A small CTC audio transcriber, trained from scratch.
Model: log mel input, arch transformer, activation swiglu, moe soft, layers 8, width 128.
Rows from block 4 of a small CTC audio transcriber, named by matrix and row number. Rows with one number belong to one neuron. Each number is 500 + 40 x the weight over its row's rms, rounded and kept within 0 to 999. All counts start at 0. Numbers have three digits each.
After each neuron's rows are labels from the 100 clips, of 14848, where the neuron reaches its largest size: "strongest on" is what is common among them; "loudest" is the band of the loudest frequency at the time of the peak. Only what is clearly more common there than usual is listed. The data: short read English sentences (LibriTTS-R).
# gate: MLP gate (model.blocks.4.mlp.gate.weight, 384x128), inputs 0-127
# fc1: MLP up (model.blocks.4.mlp.fc1.weight, 384x128), inputs 0-127
# fc2: MLP down (model.blocks.4.mlp.fc2.weight, 128x384, transposed), outputs 0-127

gate.53:519584543514525559508553467543506482554574518412535472443453592481499472562541471475487535458490499503526402471520569551504431497529507569540518506452470508483537482457505516524507495471486471543462530476503533458516479438520442493470513465476519472559517525509521490450531537458435527511508507516527537460409530507509427459583509497549435553507467516482449471472617497491519557508439
fc1.53:480507494523475505518443505423425495424537484515488524481480578508495519532530492508438459521490475427487528526465438409479556462542487492505475547473538534551477463541529523428554527575454509507567448561501488485467499524478530472435470561569497433538510540542449472446506502481535464450432504518538484503501464547508550552470504524480535528465480412508539521443502536591492402499453
fc2.53:439469521463506485498481559394483500471514432477518614503532449525501503475525517497550494507570520458531498471468499524519540577478555484474549466482505558539474478552527511502532513498477520524556459584480427492465528508532472539506533517531447473424510458458399479588493539511555430488505507483489482481490491510439588426474529481523454446504472427521532527525543516561495536416507
strongest on: the word "you"
loudest: 250 to 500 Hz

gate.118:536478538505466449499509539461523504506555525533469507438490516477453455458494488486469477450541464624437474482603493592589492489549472530474513467562471517544483546462493503503499485512462453526470499538514485485511566486478521512473517471509499429516469526560497511540510570512512479510450537509496538504485454468430515447390479447513499461518575476399474547440532494436536443549440
fc1.118:550534486524485550417472410516478478522516517483489486549455503514474506456468415566547470582459466474576552502490503501456474436491446515554504484503508569496554464511434471557528470474531496466525534534438539515465487535494550547419492538492549422508475462484496591465447427565513484543571479506466469491479508497555530555495499561523517505424502489530526522585497469453553522463505
fc2.118:449496448544458561508534446538488464513399490477543499510499498456498468457517445561514482493481552482504524464457552536412468571484556460574477518416561552449475521534438460508533567487551470453446557497432519510451490475523462475486503536547498469507465479539589541500470483484527493457510521524517557491460527422565508495479496533411505484523536473492538474476469481533418558468558
strongest on: the word "about"
loudest: 500 to 1000 Hz

gate.161:537572549430515457473463434516516501490535472471478582507478619563480394479494521597511514545507525511567460549482486455441472488485525529475469539472508516482485495512508477483492526513495473458462491530469564478512525464446494463550488527513512513521421436561500435559485577486516561473541427525528461518468545458514520507478476509525466479499571437474503566418536513477496455427471
fc1.161:529565539564468495487490513586535512492421505445439446494471553498523437470444523538439480456502526483499515456514460489526436521547499484481353461463453507573471500518537535482452541430503550506520493506429535535468476559525480475511514482523502547499480475499436418477473542470562543489474502531447460512521487466533492533436534544470478516483529487546512482475417517571498561529584
fc2.161:475508525530453494558522510504516496528519442543508477538487466588534528517531419550548487523478470522484476541496495497495481531501517548489462504457570446559509508527531485538505452548469471464530526528498472504488527509485560472544429564482486539452521509505394499422544534410588493502537508574450450451494525553454418515579507474527454470487490503426487524490431513480630474530499
strongest on: the word "what"; the word "is"
loudest: 250 to 500 Hz

gate.348:475461521551484513446463473541500485483506459544524495454496485489550437497434459464475521547565458510560488540500482524483505520530489535532507467543568522498523500437528457443404427534540419489486491488423504471499560498529430462491468494482524469522483456561464524497594551518488491458521590477518630505396465524464479476510534470543475466466471478477476522575520482440488568486509
fc1.348:457515549428516436553509518490510437442442524457563460466544488470500540529500467533437489568453468463527541457500439443461448561477562398505520508467524482515579406518494510483559517511558521519513447435489503533526513477436549498493492490438475554465525491462514436462490430492543519466449478478429532462566454515540508514463503519521536499491508542504544462486502445521599517505549
fc2.348:481468448459509479519521545434456465492459549502484553554467495473565513463438497477574539560498544423485532565500514561498550569457485556531482506492507523465484460451521463508451491534467477368537522544499473488543523437543452460538508492509506432497502470552463475476538525542500498510500520486479534533528444533548464471465543500552470549431454437554499540548534573407475562466523
strongest on: the word "you"
loudest: 250 to 500 Hz

gate.281:562438483499521445449544513589520470521474573509525504517525481493488482597463475474476543489500447490488414541423502442486471470525565473474484485534572460495453457542470569518539477552518559518448528575535522542550522509541486511469507523496470548545510534407531478473507464517533441525469431524542522494541546521529525466473429450514534474493481540495445424554503546503416521515435
fc1.281:482541606538508494468460508482466548517492521482488550526428542483456479530552506486521471472612495562483452491485484499473473450472513471453497415494544535486508420568484440528541460581497470483522525595503522511440540492485510522490566476505459438531512470498542493463479490521524523480401518510549552498529479491498462456440480486548524505424581499491473394483570524448447485491473
fc2.281:498470557452411451590507492427503477516496463540506549452543474545481541509488553484514529525457529449520490448459531496483421522516530466557505486517535503499476544453494556514492484529511509597515456452453462590548547482467489559493503489416490530547504499454519480478574465542514492460463455451497500544482448424469504561569473508477534462519502554516480425534577467538523543420451
strongest on: the word "on"
loudest: 250 to 500 Hz

gate.54:514537466560540536583451478560473492537457585563450533539525551449527500538437539475477470480474535537452476468570535473555563455490455579506524494535551526496466516528549541485483535499521572454478506556475467500415443433532452581464507420451478504503442494439459485491495514512546527544533535480474517457518464490525466483496486425524446447475578491533468460494539463492553493517521
fc1.54:496546535510566559497495551533529495473536514452510479408595504526483465478522501540526531514514458551535473541446466571536566532500415486483520463430495456514491485538430417542507586423433465512512524438522508586490459526548467432456529430540531518585468445477474529485483501555533490539519484525478536491492546520512456553471454510516505512483506510440465470520486491509588544514528
fc2.54:486501478510508501524531530480506496515510426479556508462460583480499505482487508594510472492518560534520466469368458562491527514519477485470522530489442481508414556588437480497515477458508506503511508485520446520503463555552520516529529527459489542545521421480464526497438506509513498472463524414497553587528524479519488571528541496468477392517476513500411462486501571590519485550556
strongest on: the word "what"
loudest: 250 to 500 Hz

gate.19:442487483487525474469492533533445559493506520452518567524506449478406504550474444445519447524506560499450500481561515489437457515546527524510475514513542510514490473554496505462469457483469469449484527512541476474469500453500515536616419525462490472461508491492482466543583463507475590492545476500505467491528534439519507535458588457479448629471512487544475500483591519423478535449458
fc1.19:538433533509490507467475513458514491456552507419551496498527515424590490458486462449503498428456451505562562487602484489468518569473444532517532468516522469467446527534462476553537462498526442437497579486557543447458462517444469547456473518517514487534540577462435533472497609553475512518509551476518559469470525474445579465490481549484523503466518543532543503518517521520550509493508
fc2.19:493505569506516461556519452520559549552555496421550504539480457454507485432518484454510447468414548506505590527480537486549445486464474481471498497488548418454494515507487541462566485515539511462509553540511543445405515493446510540451515473549512484474477580522520462567493583487474496529507516524475522508555514463469492583479542536461526608478555454484506497529494575447494491494451
strongest on: the word "of"; the word "course"
loudest: 250 to 500 Hz; 500 to 1000 Hz

gate.78:491531419583449521551421446558480514517446453540515478480459510476477517476528452479467579449497496515519404491565568481494487514515496434535446458460517470504533508568517522448510566501523552494506543562465492529473536486506575494457442571457522425542421511477496520556526482466461556426468580518479500537533409507480452518518540484496503486486499552464546515497518465548511486530459
fc1.78:439489563574512549503525480520487542462533498498473521570469507476455509505544534476504483506495444481510516428487515476427491516495497487501470493490524553472492506517477549450543460548516528555430562552381501493469519493500476496519485493490484494469456427562540489502458479430506536493414599448491531429500539583534524481565397543465530496403456473471480436513514458507517553526550
fc2.78:484497487516471581456461492500428547466454444530442469505473502497469444520596539370498422502500404560498514514455522520470508558514492483521463493530516468473491529564444490488484451523493473528538528578484448420517471439478448473527551533545528519452579491492513533557526546526456538499551494509483582506493545607447494473497460525531502513470474477499497524520497488481445463550537
strongest on: the word "more"
loudest: 500 to 1000 Hz

gate.340:445510524508514512568505558488504492512531486549533479508484439475499498452471492479469437478525485507539504534511549514416481587471514500550389515433426539472407538435479460463452470395515501509614453578521477530454499511502596516565512474549477495496494408560439525517532539488481483514527500514516484515496548462470487528539505464535496449544490518475501435434510470470479505484506
fc1.340:493465488482502492467472509431471467572457500570504410461513557513513479541486468465467508526482529532540518476542514458526464464547462484474449545507498478444503507410552481518494472549492418418485605530588554521507508500523479511511534520523543503541526531542522468500470487431571450475503414555540488444449544507514494481503484505464500505549448487441500546510555476463503520649489
fc2.340:502472494464478512458532438527493481506507470488461515512522486479560523476485484434569501475452541500429482426490512449541485536489525557494559439618523548542486515499498519494465534423437427546404523500493482422514528548570521476438509576534495496594519517469502514509474505489498521482478538561498458519529570538447394494420512495502550501479504579480465517498546470473466449502463
strongest on: the word "her"
loudest: 500 to 1000 Hz

gate.148:500500459470461529481517515540440477529447429554452524480541529475486527510550560486467501493523457431509481505514541498485460549486574521546423511462552521454408582493465470424506479534528541512510464522482507497526488505533453509483543458517534507523518624495410533474539543480532534488508541457511552380545517501523468525518531433435445517461474491493479486427530592472514482464462
fc1.148:447561489427535518467498508488579550467508473543518476565497499443468555490507468461504482483555565482457500551560429544444453458523491518475461538477549577545459586495430501472536421448496484525433486532467478482485529476497556523514585538478460446508446578521477477535540510510508499503531470528440486480543554494582506489531495504497462503554530462539429426514567513464529567488502
fc2.148:496488505496422498431499436453487544500475537452505503485500451563534470575541504522519545500382575514507486525494534527470527440445551461458508508427459574501483559548435521488476592481515481501475503545525463477472505576516465507479478485515505533473546484455522465547499499397449508477558495475511446391536512532478451544559487494495470543537510498489519479462551589527461436511494
strongest on: the word "what"
loudest: 500 to 1000 Hz

gate.64:416566572518485497454473535499515558569464498531500509502578468449517449496426478505525502487551543420465545465458495449490510473509440515545522432492487470543441549463430442454486479502449503533450501476552535510491538532500547489533554523524483501507563584394478560499534512547490511453514514472541516478495463519557539507456558528557527534493520472471480466502564442526520453401463
fc1.64:467484493420502549515536504508561526501485485484490450475494425542484454495543455439468394568529471509604467518442446515504508518547468503572455524467515448512513513549434510477485462485458411554520493556570504465488440535464530455528499485430548561467501530469505516473620499502593492496541517453507522507543480522536527462586554538495503538495538499471524500499515494491472438465528
fc2.64:465402519473457528549438428506577555458514472552511520517488475452494519505489476449575531493466525502419494522543544464582541488497496478518472457429511490499499441560478475516450553521508542499533522508484515498482512456480488509509507550501489424526460584494535598510415553478457444492525421521562405524585549515517476558496475470531482494501464425531463497541531484552531498491496
strongest on: the word "quite"
loudest: 500 to 1000 Hz

gate.307:456503508529426469462442452510527497540531535519492454449506467558512478521557508459449546504536484486483490453481516513528490396590492515433498496644552528481510473499502508534495508541440453471540485573486552497516497460508488574491465572465489443485482550510505581507495479529511451509440554510499426493479453417478422509514501496513478424530463474439411504496496506537547498462543
fc1.307:465515565507457583425436465482465504509542606485487476508484472493479507528484535530577509504495401488518538443564477489517530493560503501517484579443507529489502543454538498521519565482507446586559426479480527521470491483533415517531457429563441463442562490469509521549510485507472520495498474471464481491445440458447447484521432440489450535541480516512431522525496512517453463440511
fc2.307:538490513457502575485509497565508452475502388556515519504579479458526492479494470458547446450517524454541493515496471451495464530470445496465486428543535506508508508508477542519492471438458508482432551535577464466530486467459509487573483557519510462480488457542500461504494473570500535431511521514578572486466579589471419443436471553515543466481503515510573474567427491456506490531500
strongest on: the word "you"
loudest: 250 to 500 Hz

gate.293:495567457458534430531543460467500476538490510456426430561444507478480432461497487503476489491560507535449484540463482460464446502508532501468392486547536536554492542534486478560488479579487542544447488432481541501542469450498480589497516547495467525541509507545456530557503546540411493489554503513487517446519517458513490525518482607480588477543490448511508506552479496469418491521560
fc1.293:450433472414502565495534428483592495511506531467503518577500518537447527484467504499535542467498442425504447571479463510462526535529552474484521488462492484449497510475448476518408473468553558454561490564509493462405557430462493517524452486522536548428418479508519511483516515527490507493510499547518531524540430539511558444517567534545516458465530539496540559507460545516553479469534
fc2.293:482550485519538488504489538492511510486545476536492399468493511491508526531497478564531545537472578509480513492501495516498480574480474456497531493543477525557419471483499451505474472494533460455478497483462444530514513605469522459513545473465479479548560465461492513485494473481464532569536433412541510543464585539527484525481543411446466540538472470570395594514588495441523452525474
strongest on: the word "don't"
loudest: 500 to 1000 Hz; 250 to 500 Hz

gate.170:482478475503506460510489455432482578542417416406571430508497532517522517554497464531513496480538451513512492453550506513510550539543456517520490473598462592439520506501416510484477471508490473468493499485495462474532499494460490570509498526518487537481493527473582487504494424449513534556535484537478501502443491494586529521513513500575416509442481475511454511515507472495459385580465
fc1.170:488429435527472513615440528506488462452501526480478475486474505520511492511482488558532530522555484484561511529540539533556512591441472495475499549470590597382528521487486468548558489469510494535549520554439476490541551463434445472540512550488434505534564463501563463526519461474501551542517450487478505542510545456478458459476546499473527552547477501554504483552430523523496476521512
fc2.170:524461492492497466578549561459543524440517535478479457528450523492521474523515492479479547505512527477505498495492458460477533539446516541556511557430486604415502468542397472434571507475518441471491473497448491481478514442490528525517494577488432536574515455510507521515464512438473452512406516531461517527448476477526468459431495478480491636501455492488523464449451515562514484514518
strongest on: the word "make"
loudest: 250 to 500 Hz; 500 to 1000 Hz