A small CTC audio transcriber, trained from scratch.
Data: trained on short read English sentences (LibriTTS-R), 26041 training examples, 119.0 epochs.
Rows from block 5 of a small CTC audio transcriber, named by matrix and row number. Rows with one number within an expert belong to one neuron, the router's apart. Each number is 128 + 24 x the weight over its row's rms, rounded and kept within 0 to 255. All counts start at 0.
Before each expert's rows are labels from the 100 clips, of 14848, where the router gives the expert most weight on average: "loudest band" is the band of the loudest frequency at the time of the peak; "top examples" is what is common among them. Only what is clearly more common there than usual is listed. The data: short read English sentences (LibriTTS-R). In brackets: how many of the 100.
# router: slot weights (model.blocks.5.mlp.router.weight, 32x128, trained with AdamW), inputs 64-127
# gate: expert gate (model.blocks.5.mlp.gate, 16x128x128), inputs 64-127
# up: expert up (model.blocks.5.mlp.up, 16x128x128), inputs 64-127
# down: expert down (model.blocks.5.mlp.down, 16x128x128, transposed), outputs 64-127

# expert 12
loudest band: 250 to 500 Hz (39)
top examples: the word "he" (34); the word "me" (33)
router.24 [130 103 157 120 157 123 139 126 158 108 151 102 119 124 105 147  90  77 109 116 135 100 158 157 121 163 127 130 125 134 120 117 160 149 107 115  97 125 131 128 106 124  98 124 154 166 170 151 119 119  83  68 117  85 105 150 161 117 143 109 152  85 121 102]
router.25 [ 98  72 158 127 158 118 114 111 123 114 132 119 162 139 120 121 126  81 151 109 134 109 156 145  99 177 139 162 153 127 192 108 151 102 115 145 131 144 158 122 136 143 112 107 153 122 160 158 138 129 105 125 102 104 122 154 121 108 130  99 199 112 125 114]
gate.11 [124  96 109 129 145 129 110 118  66 144 173 107 112 115 127 143  89 168 144 120 121 116 117 126 140 116 143 132 101 123  79 117 110  97 107  94 121 147  77 124 164  95 113 146  98  80  97  70 150 122 110 178 119 153 157 110 128 152 147 150 139 154 148 134]
up.11 [126 109 131 151 158 105 146 126  59 132 172 118 108 122  93 139 133 119 125 127 116 160 129 122 170 116 107 139  79 127  73 184  67 131 140  83 149 139  68 151 120 107 154 167 117 104 121  81 147  84 118 169 126 165 120 137 110 114 112 106 133 137 129 137]
down.11 [111 135 131 137 127 133 121 151 111 110  89 151 129 116 109 128 115 125 136 123 149 155 120 131 115 126 108 131 139  60 122 147 163 150 149 151 106 162 143  83 104 181 137 180 155  74 126 124 118 101  89 162 140 106  81 128 127  92  96  71 109 156 126 133]

# expert 13
loudest band: 4000 to 8000 Hz (28)
top examples: the word "i" (43)
router.26 [140 138 121 151 131 120 137 101 111 144 105 141 136  87 138 124 134 106 103 109 138 170  68 118 115 157 129 164 137 161 136 107 118  94 102 141 110 166 108 158 169 132 187 133 132 178 149 139 123  69 122 154 106 134 126 148 131 125 142  98 120 120 100 116]
router.27 [125 110 115 106 139 125 133 129 123 128 111 153 113 150 155 150 116 133 127 118 133 129  75  92 104 117 105 115 156 116 112 105 130  73 102 165 112 173 133 157 145 156 178 130 174 167 145 145 140 111 146 111  77 113 119 155 101 155 132 107 115 124 121 125]
gate.11 [153 151 158 148 128 145  99 108 119 182 153 159 134 102 120 121 116 105 123 135 132  99 136 114 151 103 103 125 153 102 145 167 168 154 158 129  62 133 109 139  92 118 110 145 115 123 108 123 149  82 105 112 141 113  99 142 119 139 105 122 139 133 106 100]
up.11 [151 123  95  97  99 136 133 148 117  76 100  84 101 121 130 125 135 114 133 131 164 165 125 156 136 161 204 124 148 172 113  76 125 140  98 117 157 117 149 118 156 109  82  88 147 129 107 121  78 168 102 157 152 131 150 144 187 137 125 159 132 127 141 119]
down.11 [152 150 134 109 141 134 114  87 102 139  88 113 145 156 157 137 102 122 127 124 127 131 131 119 128 129 155 104 183 147 129 121  97 135 157 140 104 111 121 140 125 127 113 165  81 120 126 151 117 143 110 134 145 143 145 148 112 167  99 105 173  77 136 159]

# expert 15
loudest band: 500 to 1000 Hz (32); 250 to 500 Hz (32)
top examples: the word "well" (26); the word "no" (25)
router.30 [100  82 116 154 110 148 127 131 117 133 121  95 126 142 138 136  96 129  89 107 115 110 129 106  91 156 125  97 132 129 169 119 113 117 154 127 157 150 105 101 126 125 117  70 144  92 131 115 160 106  99 125 143 105 119 155 120 168  86  63 119 107 134 110]
router.31 [109 104 147 125 113 136 138 145 100 130 117 100 115 128 138 147 125  86 152 130 158 178 190 143 149 186 177 133 138 185 162 103 141 163 137 134 109  99 101 126 139 128 109 127  93 115 140 142 149 114 123 144 147 142 115 134 147 145 115 114 137 108 102 104]
gate.11 [110 136 156 122 118 163 129 141 107  78 122 141 107 111 166 129 133 109 137 146 130 139 112 121 131  85 132  75 136 159  84 127 121 128 143 124 102 148 137 129 151 153 156 114 176  80 104 118 124 164  86 176 115 131 144 120 113 109  89 117 145 171 140 120]
up.11 [128 125 169 112 114 171 101 115 120 139 159 131 110  92 146 100 162 125 184 107 106 135  95 127 139 128  91 143 145 109 142 106 104 156 120 155 139 113 113 132 101 127 178 125 123 141  88  88 112 137 126 186 131 176 121  88  75 143  81 126 108 143  94 114]
down.11 [134 107 159 121 163 144 145 118 104 156 140 142 140 147 111 137 143 149 116 117 145  64 132 114 112 120 167 138 129 134 123 157 110 128 143 142 145 146 159  91 137 173 124 170 128 133 145 116 104 120 135 115  84  81 134 127 105  87 133 138 138 143 174 120]

# expert 10
loudest band: 500 to 1000 Hz (53); 250 to 500 Hz (33)
top examples: the word "all" (36)
router.20 [118 105 119 136 109 155 140 143 136 114 127 118 140 138 132 156 124 118 121 107 101  91 122 107  71 132 145 110 141 131 161 107 109 139 148 144 173 141 157 103 119 116 124 116 169 177 122 112 101 130  87 100 118  96  90 128 109 194 115 105 125 130 134  91]
router.21 [118 100 110 163  98 159 160 100 124 165 148 117 150 122 137 132 118 135 132  85 145  69 138 104 106 157 144 122 137 150 167 143  93 155 138 138 115 170 151 130 127 152 116 100 157 103 113  84 139 131  88 118 135 115  77 103 153 167 105 113  98 108 110 110]
gate.11 [100 138 149 112 122 123 146 175 152 148 139 115 108 156 116 130 109 110 111 184 150 115 107 128 141 140 129 183  79 119 113 103  98 147 126 102 115 120  81 159 128 152 103 139 154 124 152 174 184 123 133 155  98 161 117 141 141 102  97 114 111 113 156 151]
up.11 [132 108  86 138 173 118  95 122 148 135  71 164 109 137  93 137 150 135 124 172 129 118 134 118 142 120 130 138 110 107 131 108 107 116 149 166 115 100 125 117 129 131  90 162 139 124  97 122 146 142 146 154 133 130 188 111 110  91  72 134 158 161 136 157]
down.11 [179  99 152 174 113 128 160  94 128 135 152 113 109 151 147 112 132 122 133 113  81 139 142 104 140 162 164 118 148 174 135  91 114 137 160 107 134 111 145 114 166 126 142  97  73 116 159 156 137  92 112 143 152 105 138 142 125 119 139 137 113 120 133  98]